config = dict(
    model='self-supervised image encoder',
    method='moco_v3',
    norm='layernorm',
    norm_position='pre',
    qk_norm=False,
    moe_every=2,
    layers=12,
    target_momentum=0.99,
    beta1=0.95,
    one_sided=False,
    steps=5700,
    batch_size=128,
    weight_decay=0.2,
)
Rows from expert 2 of block 3, named by matrix and row number. Rows with one number belong to one neuron. Each number is 50 + 10 x the weight over the matrix's rms, rounded and kept within 0 to 99. All counts start at 0.
# up: expert up (model.blocks.3.mlp.up, 8x384x192), inputs 0-191
# down: expert down (model.blocks.3.mlp.down, 8x192x384, transposed), outputs 0-191
up.130:51 35 54 64 62 49 39 45 40 53 42 42 36 55 29 44 54 37 54 45 48 42 53 52 36 70 52 53 48 36 57 49 35 37 51 73 44 46 48 44 36 48 74 48 67 41 42 58 48 57 53 78 44 43 43 51 50 34 39 64 57 43 45 60 67 33 57 59 51 57 26 41 52 40 53 45 41 54 50 57 56 44 59 36 42 59 44 42 43 66 45 56 38 63 44 54 65 55 56 58 64 64 54 53 45 35 32 48 53 53 41 52 61 62 39 54 54 59 56 46 57 50 55 48 58 54 37 41 34 63 41 44 66 66 40 46 66 53 51 46 56 39 42 56 49 69 55 47 61 68 55 56 40 69 54 65 37 43 64 70 40 57 66 41 56 55 54 45 50 46 57 46 42 73 57 48 57 50 60 60 38 60 44 50 65 50 47 55 37 54 56 25
down.130:53 47 62 37 54 42 59 50 54 55 42 52 50 68 44 53 65 54 48 47 65 51 58 54 26 43 54 73 68 45 56 67 51 58 26 56 62 51 42 46 68 52 34 49 44 61 52 59 32 60 53 53 47 56 55 45 53 43 50 41 41 47 50 33 53 45 46 59 56 42 41 38 46 48 55 40 59 34 43 49 52 46 77 44 42 51 57 51 71 62 50 63 64 39 51 65 43 44 54 50 59 39 33 64 43 71 58 61 48 37 49 57 56 62 52 45 30 26 40 46 39 41 37 48 51 54 40 53 43 58 26 57 55 55 59 45 51 33 46 47 54 44 61 36 44 55 56 46 51 38 56 52 42 59 39 51 41 48 47 43 63 32 48 57 52 47 61 37 46 60 49 52 60 58 45 58 46 47 48 45 43 60 55 36 52 41 38 36 62 66 32 48
up.131:60 45 46 47 35 37 39 60 65 39 52 60 58 59 33 65 63 52 53 44 54 39 62 37 32 48 49 53 62 67 45 64 46 44 64 48 46 71 70 40 28 35 40 60 61 30 56 57 52 82 32 51 53 65 35 50 48 37 48 34 60 44 54 38 39 53 39 49 45 49 49 49 44 53 78 55 34 50 49 60 48 50 47 49 68 52 49 61 50 58 45 40 46 47 55 48 60 40 45 47 53 61 58 43 53 20 44 44 62 52 47 46 35 57 44 35 49 61 50 48 45 52 55 56 50 54 58 71 62 51 41 51 57 50 47 50 49 49 42 35 61 41 44 37 55 41 59 57 54 46 60 54 52 64 63 25 39 51 42 37 47 57 55 50 62 42 49 39 34 47 47 59 47 44 43 50 44 55 74 39 55 57 65 52 45 39 41 34 44 43 50 39
down.131:48 53 46 62 68 54 35 14 49 40 42 42 30 43 45 53 55 47 46 43 56 36 39 56 41 48 49 45 35 41 48 64 55 37 55 49 32 78 35 53 59 54 42 56 58 61 31 61 60 42 46 55 45 53 45 35 28 58 57 66 75 53 45 51 58 51 54 42 71 59 55 54 38 56 53 40 27 45 30 43 60 44 56 49 44 56 49 66 55 47 59 41 51 52 40 20 47 39 60 32 49 51 46 66 56 47 52 48 60 57 69 40 79 31 48 52 39 51 34 47 49 62 41 58 62 56 37 36 47 42 36 54 71 57 49 27 60 21 47 43 66 45 48 49 50 54 39 39 45 11 46 47 58 35 30 52 39 61 52 53 42 34 36 44 49 64 47 55 48 62 33 51 41 44 35 39 47 55 54 57 39 59 46 56 60 45 46 56 48 33 67 44
up.132:57 57 57 46 55 60 43 53 53 35 53 40 54 57 49 47 55 43 49 52 49 44 49 52 41 50 45 55 40 64 57 33 33 44 46 45 66 42 41 52 50 52 43 48 53 51 46 56 47 50 56 50 54 48 54 58 47 54 51 47 59 56 50 42 49 45 48 49 45 53 50 56 49 56 51 45 44 36 48 57 40 54 53 60 44 44 62 33 40 50 39 38 59 44 58 59 53 49 42 59 59 53 52 47 44 55 46 44 61 59 48 49 57 47 48 49 44 50 55 61 53 51 49 51 62 44 47 41 50 54 48 52 49 53 45 57 53 43 53 43 44 44 56 46 49 55 52 48 60 43 35 46 53 41 47 59 48 64 59 58 43 50 50 48 57 50 54 49 55 56 47 42 60 54 52 41 44 54 60 49 54 47 56 46 53 58 48 53 60 42 41 48
down.132:51 51 45 49 40 38 54 46 41 48 39 50 43 45 39 41 47 58 25 45 35 42 35 52 37 58 55 48 45 54 58 54 49 56 53 69 47 40 46 50 40 42 58 50 52 65 57 57 42 53 46 53 41 45 64 40 46 48 43 51 46 59 55 52 37 44 65 39 56 39 66 39 54 47 52 53 44 57 57 63 54 50 48 56 54 37 46 60 40 49 50 46 38 58 40 59 43 49 71 45 65 39 38 51 47 36 58 44 59 36 54 52 46 49 59 68 52 44 58 46 55 39 39 54 46 59 55 53 55 40 49 66 50 45 49 56 54 36 47 67 54 48 48 57 51 42 52 54 63 48 46 41 44 44 57 50 44 46 37 51 41 46 52 51 54 45 48 59 55 51 51 45 41 59 52 58 44 57 55 43 41 38 45 51 55 48 60 52 46 52 44 56
up.133:48 48 46 39 49 51 51 60 49 59 40 56 40 49 52 53 45 57 49 48 47 57 45 52 35 53 52 52 75 56 51 64 43 56 47 58 53 49 49 52 42 48 43 51 55 57 47 59 54 53 53 41 53 44 45 56 50 52 57 47 49 57 54 53 42 56 58 51 57 51 52 47 47 50 44 53 49 48 61 56 37 58 52 59 44 41 52 54 45 39 53 58 39 61 65 46 59 55 48 65 42 50 62 41 40 54 47 56 53 52 63 56 47 41 47 44 46 37 55 41 49 58 55 63 64 49 54 58 48 45 45 52 58 53 61 54 44 71 36 42 41 49 51 42 46 47 37 51 53 57 54 46 45 59 55 40 49 53 53 44 68 42 49 53 42 48 36 57 58 56 46 46 59 49 44 41 47 50 51 43 54 46 38 41 45 41 50 59 50 52 42 42
down.133:54 54 49 49 51 47 50 60 53 43 59 57 56 39 44 43 49 45 55 48 43 54 63 51 41 44 55 52 60 63 33 60 52 52 67 44 42 53 42 59 42 62 43 61 43 47 57 70 60 51 36 52 46 49 45 55 54 53 51 62 45 62 55 63 42 44 49 39 66 54 63 50 59 43 52 53 50 36 41 42 47 58 52 53 56 55 52 56 45 65 55 56 66 65 55 43 47 57 55 51 54 23 57 50 49 45 57 37 68 66 49 60 36 42 45 55 55 62 51 52 58 63 46 40 54 56 60 32 45 56 49 58 46 55 50 41 40 49 44 44 61 37 45 50 62 64 59 52 45 45 41 66 39 47 55 54 41 54 58 61 50 42 62 55 50 47 58 61 51 50 46 62 45 53 46 42 48 54 37 32 49 59 46 53 53 42 43 49 42 64 44 52
up.134:46 70 49 50 38 64 34 50 59 43 50 57 50 52 54 50 39 67 42 45 47 41 47 52 58 52 44 46 49 59 66 51 47 44 64 52 47 63 61 55 55 41 34 47 45 61 49 55 40 59 28 52 85 63 58 63 57 51 46 46 59 64 45 45 44 50 52 54 57 50 50 58 37 51 66 44 54 34 54 44 58 63 53 51 48 54 41 62 53 55 65 42 57 56 71 34 44 53 57 41 43 44 51 42 47 77 53 35 37 42 42 64 50 50 55 61 50 49 49 63 31 41 53 70 60 39 47 51 44 41 34 41 56 57 48 70 65 48 43 36 63 58 50 50 55 50 54 60 45 51 40 53 66 46 61 59 56 49 46 35 38 44 50 50 34 54 35 50 58 37 58 56 34 60 44 56 51 55 61 52 48 49 36 46 56 59 54 46 57 47 41 49
down.134:41 39 59 57 67 50 39 66 50 55 57 32 54 52 52 50 45 43 59 41 48 36 50 57 73 56 46 49 56 63 45 34 58 62 45 36 51 45 42 52 32 57 67 48 49 56 42 35 67 54 37 38 47 31 49 58 49 60 48 53 43 43 44 50 57 39 47 46 77 47 54 54 45 58 48 38 41 50 26 61 49 37 44 64 50 58 32 64 48 42 43 42 34 44 54 56 59 59 57 57 49 68 46 55 59 47 58 56 56 61 62 58 62 59 58 43 55 58 50 41 43 60 45 27 53 66 45 69 51 65 65 59 48 64 51 44 44 57 45 60 43 58 44 52 46 61 30 46 65 64 49 57 50 41 43 42 65 54 59 57 63 64 48 52 45 53 55 48 48 55 37 55 48 49 60 57 52 60 33 61 49 45 78 41 51 51 41 50 58 56 57 59
up.135:56 66 72 55 51 52 40 66 55 43 38 43 61 53 48 72 31 40 36 51 71 60 40 57 50 50 42 36 48 56 52 51 65 53 48 64 69 52 35 43 42 66 27 43 63 60 34 36 43 65 58 55 36 64 46 56 45 55 39 43 53 71 64 49 51 51 62 69 59 69 62 54 39 40 43 48 32 40 44 67 33 48 54 31 53 58 48 33 37 37 47 62 59 44 55 37 59 46 40 62 59 57 79 47 34 49 55 68 37 46 52 38 33 50 61 49 54 52 51 46 49 41 50 40 52 58 71 41 60 43 61 28 50 43 45 19 51 30 66 71 61 58 66 60 71 53 63 31 63 50 38 64 58 29 55 59 43 57 67 55 25 53 64 72 50 46 53 45 52 46 59 60 67 42 46 42 50 32 65 47 43 38 66 63 50 40 54 48 56 49 58 45
down.135:41 54 39 38 48 49 58 51 55 53 51 46 35 81 51 66 45 38 57 35 51 51 54 46 47 61 47 67 34 39 74 44 50 39 54 57 74 37 50 61 65 53 61 56 56 67 57 46 69 51 44 44 36 84 44 45 39 45 36 65 81 44 56 55 47 72 36 15 53 46 58 47 28 43 52 34 26 63 51 55 44 56 46 47 52 66 36 47 52 57 48 38 55 36 61 49 65 55 60 56 55 62 45 58 56 56 54 37 42 61 43 51 45 63 42 54 58 45 40 46 64 40 56 51 52 23 59 28 54 35 47 50 58 53 57 60 32 52 45 56 62 55 26 39 52 31 65 57 50 55 52 42 66 52 57 52 49 70 56 42 63 49 50 59 51 33 48 46 41 53 43 58 54 52 62 55 19 62 40 54 59 53 38 27 58 58 70 46 48 61 46 65
up.136:33 49 27 70 78 62 64 46 68 59 58 32 60 66 45 50 61 47 43 71 47 36 30 67 38 33 34 42 48 63 43 31 41 40 56 49 72 40 45 40 58 54 75 56 59 77 48 54 58 59 51 48 35 50 37 32 45 45 45 60 42 63 44 54 66 35 59 42 37 15 60 51 57 53 52 81 50 74 50 63 38 47 63 58 60 57 60 50 50 62 37 57 44 48 56 45 65 60 65 45 63 60 69 33 43 41 45 40 46 64 53 53 39 87 55 33 47 55 49 39 42 52 42 75 45 56 45 72 68 57 64 44 40 45 61 52 53 55 43 50 54 46 49 55 76 50 60 59 29 47 48 45 59 57 39 43 40 41 34 38 42 35 34 41 61 43 64 50 55 51 61 60 57 53 41 17 63 48 31 49 64 49 43 52 64 58 37 56 29 59 39 70
down.136:60 44 57 57 39 58 41 36 32 50 51 67 36 62 51 45 27 58 42 58 51 18 54 66 46 48 58 80 45 40 73 62 55 62 43 42 50 35 52 66 45 55 42 83 51 42 62 69 26 42 47 60 51 72 72 60 38 43 81 76 50 44 42 40 37 51 42 40 64 60 23 64 72 67 50 66 48 51 43 62 53 56 56 35 56 48 65 59 41 28 64 55 52 61 70 57 58 38 22 62 76 57 38 54 65 63 53 45 54 45 63 49 66 39 48 52 56 61 54 68 50 68 78 60 38 63 48 68 30 68 43 50 45 53 46 36 63 52 71 23 37 23 35 25 45 76 54 53 28 69 64 34 55 56 74 42 34 54 52 64 30 56 47 52 48 53 35 49 60 65 34 49 46 53 70 45 69 40 51 45 78 55 42 60 52 49 58 45 63 89 49 44
up.137:52 51 57 43 62 49 50 53 57 56 41 44 53 49 49 50 48 57 42 64 64 59 41 45 51 51 41 46 57 67 51 40 47 48 51 53 57 56 45 49 49 46 54 67 59 58 40 59 53 65 43 55 50 72 58 61 50 49 47 47 51 62 50 47 48 37 47 47 38 55 47 45 50 50 57 67 48 44 58 38 42 54 60 47 42 43 51 39 44 47 61 46 55 52 59 65 55 34 34 46 65 45 53 50 45 52 51 50 50 56 42 33 63 60 33 55 58 55 46 41 47 46 57 61 62 37 61 54 48 59 63 52 61 41 32 47 47 47 55 57 44 65 45 48 48 40 55 46 59 64 44 41 64 36 53 44 60 45 68 49 51 53 51 48 48 47 33 60 45 48 54 44 54 50 55 48 42 67 39 37 50 37 45 34 54 56 50 51 56 51 59 48
down.137:51 40 57 53 37 66 67 46 41 62 60 49 39 58 49 52 48 49 48 47 48 56 59 57 46 35 66 60 47 37 43 41 60 48 50 45 54 58 49 43 47 50 52 35 54 51 48 55 50 48 44 57 56 55 32 50 59 47 44 44 46 57 65 55 44 54 56 52 53 52 44 58 52 61 48 48 45 52 53 50 45 58 56 38 40 53 62 56 60 42 44 42 40 39 36 47 54 57 48 51 52 48 53 70 54 41 43 46 44 42 44 44 41 51 52 68 44 52 62 55 47 65 51 44 46 61 49 49 46 39 43 58 53 51 66 58 40 51 42 56 52 53 41 46 52 45 52 50 50 58 58 61 41 59 51 48 44 55 37 41 36 42 56 56 42 57 56 67 54 39 50 53 29 55 47 56 47 48 43 58 52 44 61 57 47 50 59 53 57 52 48 49
up.138:38 54 70 53 39 27 53 60 39 49 47 55 59 59 49 47 52 45 48 39 48 58 53 44 40 71 33 63 60 56 49 57 50 41 56 63 48 35 35 52 40 51 42 67 58 65 58 49 67 51 51 71 33 51 48 55 47 54 38 42 61 79 76 43 41 46 59 73 41 46 48 53 45 42 67 49 53 34 34 42 37 47 58 39 36 54 60 36 45 47 59 63 39 46 58 58 45 26 45 55 53 60 68 48 32 53 51 51 49 48 61 48 27 53 66 69 24 48 60 48 80 62 52 48 59 29 53 66 50 43 37 43 66 51 46 36 51 51 69 45 58 62 56 48 53 49 42 44 64 50 47 66 55 25 61 43 46 62 54 49 45 55 58 62 57 54 61 58 54 76 59 45 31 56 32 64 51 34 67 49 27 37 48 42 49 39 47 67 49 61 67 30
down.138:43 60 62 47 32 56 46 53 61 37 42 37 45 65 45 53 58 41 47 44 39 53 36 50 43 40 51 47 45 32 74 43 43 50 33 41 68 41 50 51 63 63 51 43 67 54 54 33 41 64 48 49 55 54 56 52 69 56 43 48 49 52 37 46 60 67 50 47 45 39 50 51 48 37 47 37 23 61 58 45 48 47 56 44 61 63 46 38 52 70 65 39 46 55 49 50 54 49 60 53 44 52 42 42 48 52 39 32 53 67 46 27 53 58 37 55 42 44 50 51 51 49 39 50 59 38 32 24 63 47 40 57 57 61 60 50 59 58 28 36 61 59 47 38 63 44 64 45 44 44 61 64 49 64 61 65 30 48 71 51 56 41 43 44 43 51 40 56 43 46 60 54 69 50 44 45 56 30 60 54 59 49 67 40 45 64 52 30 45 48 51 49
up.139:49 39 56 49 31 48 55 62 57 47 39 38 58 49 71 73 41 53 48 22 28 43 51 50 57 55 52 45 44 44 38 17 70 57 51 46 57 59 46 43 57 54 53 23 43 60 52 38 47 55 64 51 43 27 54 31 50 33 49 46 59 57 53 69 41 56 44 63 43 38 58 45 48 64 45 51 39 55 65 58 68 49 62 48 53 52 32 66 47 56 43 49 33 54 54 59 42 52 40 47 58 46 49 58 63 30 56 38 55 41 44 31 58 43 46 59 43 56 49 59 47 52 51 43 54 45 53 48 56 54 43 54 67 36 55 40 58 67 35 45 42 59 65 41 20 63 42 59 53 51 34 54 54 55 53 36 50 36 51 52 48 56 49 71 26 46 66 54 47 69 56 51 51 45 57 56 61 64 64 57 51 52 55 58 45 56 38 54 43 27 56 64
down.139:51 50 49 46 53 37 38 36 55 30 66 59 46 47 44 34 59 48 59 49 53 50 34 44 27 33 58 48 19 58 59 36 61 64 43 39 53 52 61 44 34 44 20 53 48 46 32 41 57 30 35 46 53 39 50 41 56 54 49 36 46 27 51 65 50 55 70 57 55 37 39 65 41 63 54 44 43 30 39 45 53 34 38 40 42 45 44 50 32 58 45 51 52 62 55 35 46 45 40 49 53 35 27 48 31 57 48 72 40 60 45 49 70 49 50 46 54 39 62 48 54 47 59 58 57 45 55 49 70 58 57 62 53 54 34 45 45 62 62 45 43 49 52 52 45 60 47 46 56 50 41 48 52 55 48 59 60 49 38 48 62 43 57 59 36 50 46 40 47 48 42 56 49 53 45 62 56 42 37 42 41 58 27 47 61 37 53 48 38 45 42 46
up.140:30 29 66 53 71 66 38 37 54 58 47 41 53 53 58 56 69 59 54 35 54 52 44 43 55 41 33 61 46 45 42 66 46 52 47 35 50 37 52 49 62 56 75 49 56 46 64 39 45 41 45 63 33 24 48 31 45 42 45 51 51 39 41 55 49 36 48 47 45 45 61 39 56 59 33 64 46 40 37 39 59 39 55 58 40 42 66 61 47 41 37 49 63 58 64 51 51 43 43 46 56 63 51 47 51 50 42 62 77 43 55 45 56 64 50 58 75 47 71 38 51 48 39 32 61 38 59 52 44 66 42 57 60 62 43 54 45 49 55 63 74 23 57 54 46 67 32 59 45 62 43 39 45 66 59 41 50 47 53 66 29 42 49 46 43 46 48 71 48 35 46 74 52 27 56 40 54 44 73 58 49 48 64 28 38 56 42 38 39 52 36 44
down.140:42 33 57 36 59 42 50 50 48 44 66 42 59 55 58 64 61 58 65 38 45 38 59 42 31 48 61 51 53 65 38 35 50 54 46 65 30 61 54 57 45 44 27 54 36 55 42 34 47 29 68 37 65 53 65 54 33 41 38 25 46 49 62 56 58 29 47 54 43 46 54 56 57 53 68 47 50 60 60 60 53 65 54 54 34 42 59 39 47 42 36 56 35 55 48 56 45 43 28 42 62 39 49 51 54 48 54 42 60 63 43 40 66 29 57 32 61 54 47 72 49 50 71 57 56 55 46 61 56 50 53 42 41 45 35 48 60 54 29 48 58 50 73 44 41 60 44 57 48 18 58 59 60 59 36 51 59 77 25 35 38 40 54 55 48 55 56 50 48 40 43 64 62 40 51 69 45 56 54 48 37 59 29 69 49 51 27 68 44 42 59 64
up.141:49 59 59 45 43 48 35 39 54 49 62 48 55 39 45 46 44 57 37 56 44 54 46 50 52 41 30 31 46 49 55 36 31 57 57 43 63 54 54 42 50 54 51 61 58 49 60 37 37 33 53 44 57 43 46 28 48 53 43 38 41 47 68 51 47 42 61 33 39 61 75 71 43 48 45 45 61 52 45 62 47 43 52 65 60 46 45 46 60 60 49 50 70 50 58 46 51 54 48 45 47 44 56 38 40 55 69 73 52 70 55 69 59 43 48 56 70 43 47 58 48 61 39 50 42 41 49 53 53 44 66 43 46 28 55 51 35 40 48 42 61 48 58 66 55 56 33 74 39 62 52 39 56 62 52 38 56 59 42 51 71 52 68 49 46 58 51 59 41 40 48 59 54 48 76 47 24 49 38 59 64 51 62 67 45 68 38 40 45 54 58 61
down.141:36 41 31 60 51 47 50 54 48 47 44 47 53 63 56 56 45 53 43 56 50 68 37 57 62 44 54 45 55 34 51 49 72 41 57 50 36 54 55 43 65 52 44 55 52 47 65 58 57 46 57 57 56 38 56 54 50 47 57 60 64 48 46 67 50 56 56 53 52 59 42 40 55 53 53 55 45 64 50 44 33 55 39 49 61 42 54 50 63 52 59 50 47 47 49 45 55 65 66 40 44 38 79 75 42 71 52 46 39 43 37 48 68 61 47 59 67 47 43 66 57 36 53 71 55 60 62 32 69 25 65 34 50 41 50 51 57 47 67 59 34 44 49 57 49 34 72 54 53 48 42 53 49 60 49 53 63 61 63 54 39 52 53 53 43 49 44 48 48 47 49 54 41 44 55 50 50 58 61 47 47 53 37 38 47 46 67 59 47 64 59 58
up.142:52 63 57 48 52 50 60 33 46 50 54 41 57 43 38 57 53 45 57 50 46 50 64 50 62 40 38 29 39 61 53 54 77 43 43 49 44 45 29 51 45 51 44 85 58 63 64 41 52 33 50 52 44 47 35 72 36 47 61 55 48 43 25 38 59 45 54 43 34 55 55 47 46 63 58 61 51 54 49 59 57 66 59 49 35 41 56 36 46 37 42 52 42 50 51 51 49 50 51 48 58 64 54 50 28 47 53 42 61 61 41 59 53 49 45 65 46 46 51 61 45 44 46 49 57 52 46 51 47 40 45 48 52 58 42 59 72 45 41 63 43 50 48 50 55 39 69 32 60 66 56 69 48 51 55 47 62 55 55 41 51 31 55 37 46 45 46 47 57 48 36 42 58 41 29 46 40 47 31 45 61 43 47 68 42 57 49 44 49 41 70 44
down.142:46 56 46 47 45 48 46 63 60 56 50 45 17 50 41 49 59 50 38 58 52 40 48 57 44 40 61 60 64 54 57 44 60 57 46 52 46 37 60 59 65 57 68 49 40 45 55 45 42 43 46 42 51 52 45 34 50 28 64 57 31 46 56 57 54 33 37 39 54 48 46 61 53 62 44 62 61 59 55 65 47 36 40 51 38 52 58 51 52 38 46 52 50 45 44 36 45 65 43 50 45 45 42 57 59 64 48 43 59 40 61 43 59 62 37 45 49 62 64 30 43 51 61 56 45 67 59 52 75 42 56 28 40 39 54 44 49 54 73 66 49 43 35 29 40 61 57 67 48 45 35 58 37 35 26 52 49 48 39 69 51 74 38 48 43 47 37 56 53 58 50 54 50 38 35 48 37 48 66 64 58 64 74 46 51 43 40 65 47 47 37 40
up.143:56 43 52 54 54 35 75 65 51 30 34 51 59 55 54 60 43 42 45 34 65 47 40 56 48 50 62 57 43 47 45 51 51 45 63 56 44 52 49 62 35 54 44 51 49 34 46 31 69 55 44 65 47 54 51 52 48 30 68 51 55 48 65 41 38 56 62 36 67 47 30 44 44 41 57 36 61 80 54 62 46 49 60 48 62 51 64 69 47 44 45 47 46 50 29 59 55 43 43 48 56 57 46 40 48 31 60 54 51 64 62 62 53 52 54 32 23 52 27 38 44 40 59 58 50 49 69 52 53 46 44 28 41 51 55 49 54 62 45 55 41 68 38 31 53 47 47 44 73 51 56 35 47 37 51 74 54 43 44 34 34 64 59 56 47 57 43 46 54 59 65 43 38 34 45 58 49 60 64 29 58 51 50 55 38 29 56 50 55 46 54 67
down.143:58 50 65 40 51 44 45 64 56 56 50 57 30 20 58 41 54 49 42 59 43 41 42 33 55 36 36 45 61 64 39 52 37 52 58 45 49 33 40 46 65 40 45 69 69 48 83 43 38 68 46 58 47 64 64 63 29 51 75 40 40 42 41 56 56 43 39 71 45 40 61 63 55 48 71 54 41 45 54 43 53 50 50 73 51 59 49 59 34 60 53 39 63 46 60 39 49 52 52 44 44 64 36 42 40 53 53 57 72 50 57 52 54 39 57 41 51 52 57 49 32 51 29 54 55 51 44 79 48 32 49 59 48 46 54 39 65 52 63 44 51 59 59 26 47 55 63 65 62 29 43 43 58 45 55 45 72 37 69 49 53 42 38 52 41 59 22 49 47 47 68 59 56 50 38 44 66 49 55 60 35 60 53 54 53 61 70 56 51 38 43 37
up.144:45 51 48 39 53 34 43 44 42 69 50 56 18 68 37 53 40 51 59 46 58 40 29 57 52 48 51 47 45 68 60 44 46 44 62 28 57 46 45 54 33 66 52 34 47 70 51 66 50 55 46 45 32 33 61 49 51 52 46 56 54 48 49 57 31 42 57 52 54 41 49 38 55 50 54 58 61 62 57 55 46 51 54 58 58 39 63 33 54 48 51 60 66 59 30 55 55 50 40 69 35 48 54 44 56 56 54 43 52 45 56 59 34 47 60 49 60 57 66 47 35 53 53 53 56 39 58 52 45 60 48 38 45 41 54 54 39 37 56 48 45 53 53 49 52 47 66 65 40 61 50 34 66 43 56 51 35 53 57 43 69 33 41 52 51 56 55 85 54 47 48 61 55 58 40 37 36 50 44 41 50 58 53 66 41 39 33 46 46 82 50 50
down.144:42 53 57 71 50 47 52 39 57 39 51 40 49 45 39 49 47 41 53 46 34 28 62 48 59 56 38 26 53 47 59 59 62 40 53 67 50 62 56 56 81 35 40 45 54 55 57 41 52 65 48 56 51 58 55 36 67 59 28 52 45 58 59 58 50 38 60 50 50 37 56 50 45 44 44 67 34 52 59 39 42 41 52 56 59 55 54 43 54 56 44 52 58 55 48 46 39 49 60 43 47 28 65 36 59 50 45 51 49 59 57 58 45 36 39 46 46 59 73 50 58 64 50 51 39 63 37 58 58 25 52 49 57 46 59 60 68 61 46 26 48 46 77 53 50 69 70 44 51 33 56 40 51 52 50 50 44 49 45 62 62 42 28 53 56 39 40 44 57 33 67 36 41 35 48 43 53 47 64 34 53 48 41 66 50 52 47 44 58 50 38 46
up.145:40 49 57 59 47 50 54 48 54 60 69 63 49 35 69 64 39 54 42 57 46 53 46 50 66 51 62 62 47 53 45 51 58 52 41 45 27 56 55 32 50 53 62 45 53 39 57 64 43 47 54 60 45 36 48 55 47 63 54 64 37 51 45 41 56 54 45 52 32 31 34 42 49 52 42 46 53 22 38 71 60 47 46 27 51 27 55 61 55 39 41 50 46 43 69 66 26 40 55 51 52 21 52 47 56 28 33 62 44 56 58 44 63 52 43 39 46 50 56 57 56 53 51 62 65 56 37 57 37 43 49 63 65 50 48 42 55 59 54 50 51 45 59 49 42 33 54 73 54 40 26 46 49 47 50 58 78 49 33 50 45 66 57 36 46 66 34 51 37 41 50 38 50 36 45 44 44 49 60 52 60 48 33 71 36 38 53 37 61 43 59 42
down.145:56 43 48 44 62 72 55 51 45 58 37 36 32 56 26 67 55 45 38 47 63 42 66 55 37 61 17 19 42 38 48 37 44 72 26 39 43 67 41 50 52 60 51 50 49 47 42 59 77 27 76 47 50 57 30 78 44 39 65 50 53 63 44 41 42 48 52 43 54 34 62 60 43 43 50 62 49 67 56 85 42 47 42 52 51 37 48 60 50 32 37 49 43 36 58 56 45 53 61 55 68 72 43 59 41 46 51 49 53 67 60 35 61 62 50 47 62 49 43 62 47 34 37 65 53 66 80 74 36 50 46 48 33 60 47 31 34 63 42 46 47 49 49 57 64 53 43 60 52 61 62 37 52 27 42 42 35 33 59 53 43 51 50 56 52 67 55 48 46 66 56 42 66 37 77 61 34 43 53 44 55 53 69 29 39 76 49 63 55 39 47 52
up.146:63 49 48 37 30 40 64 51 41 65 57 35 37 64 35 36 44 41 37 43 51 64 44 45 40 43 37 39 65 42 52 55 39 68 58 48 35 35 38 45 50 52 69 50 35 46 56 54 44 63 54 52 47 33 41 35 57 59 51 59 44 51 70 62 65 52 51 42 37 48 35 55 60 66 30 59 49 71 69 50 54 38 58 46 55 49 61 47 38 46 49 47 47 40 53 49 75 50 47 53 44 34 70 46 59 38 57 35 52 56 57 63 57 50 62 39 52 52 28 48 41 34 71 61 44 40 57 65 62 46 40 36 51 58 47 60 54 53 64 38 49 45 69 39 63 65 50 39 49 51 52 42 51 69 41 47 52 46 63 35 39 60 24 57 33 33 56 69 55 65 42 51 33 52 49 57 61 55 38 51 54 58 52 43 51 33 54 60 59 54 56 73
down.146:46 50 69 61 69 62 61 54 54 30 58 51 59 50 58 42 59 63 37 45 46 72 26 52 78 50 63 49 53 57 34 48 63 55 42 58 52 32 46 52 64 45 54 60 50 30 43 44 53 58 57 46 54 53 65 59 50 63 56 40 43 45 61 39 39 28 58 55 57 43 40 40 44 36 48 51 50 43 49 48 47 44 39 45 63 56 48 61 43 48 55 40 66 58 51 61 47 49 43 50 37 50 54 54 39 74 57 50 43 34 56 56 49 40 46 61 63 47 64 65 64 51 42 41 64 61 49 40 37 48 76 41 52 64 65 57 53 49 39 38 56 52 38 44 48 45 48 63 52 67 39 29 59 66 58 47 50 52 51 46 47 49 63 41 63 43 44 50 50 39 49 58 52 46 59 57 50 45 46 65 82 34 44 68 51 62 59 39 30 55 51 64
up.147:54 47 64 61 38 42 52 68 58 35 47 27 35 32 37 29 43 50 42 46 48 52 52 47 38 61 45 50 73 36 45 52 57 64 48 55 35 48 20 38 48 63 69 45 30 37 59 62 55 51 46 62 51 36 51 48 67 34 47 55 61 63 69 26 60 45 45 50 43 54 49 48 46 45 47 38 41 51 41 48 58 40 76 72 44 41 73 73 60 55 39 29 48 52 50 53 51 50 67 40 54 38 52 64 46 40 58 38 46 46 56 49 33 33 49 74 35 37 34 58 49 62 48 41 47 50 42 67 53 51 41 48 63 54 60 56 48 33 53 49 37 39 36 41 65 59 58 26 51 62 56 55 52 66 60 40 69 49 44 44 54 35 38 51 53 44 50 57 51 62 47 62 61 57 51 59 41 34 51 57 65 54 47 41 55 45 53 28 51 60 60 56
down.147:29 36 40 59 52 60 53 49 54 51 56 47 49 62 56 55 39 48 49 41 46 61 39 46 38 47 57 61 48 57 73 56 59 44 63 40 57 65 44 53 17 58 41 44 57 45 54 54 42 46 55 55 66 65 56 54 55 42 36 53 61 42 52 33 54 46 55 51 54 60 38 58 49 48 59 49 48 47 45 71 48 46 53 48 79 54 49 39 68 34 44 58 44 40 48 37 48 54 45 44 66 54 43 37 45 59 53 28 65 65 47 60 51 42 54 51 49 36 56 56 52 54 41 36 74 58 35 52 43 54 53 55 52 61 48 63 40 55 27 66 44 48 48 51 54 57 49 60 56 52 43 50 66 58 54 51 56 62 50 49 49 34 23 75 61 44 37 70 55 70 63 63 57 56 41 47 69 52 57 43 81 58 50 71 56 53 51 41 43 38 43 49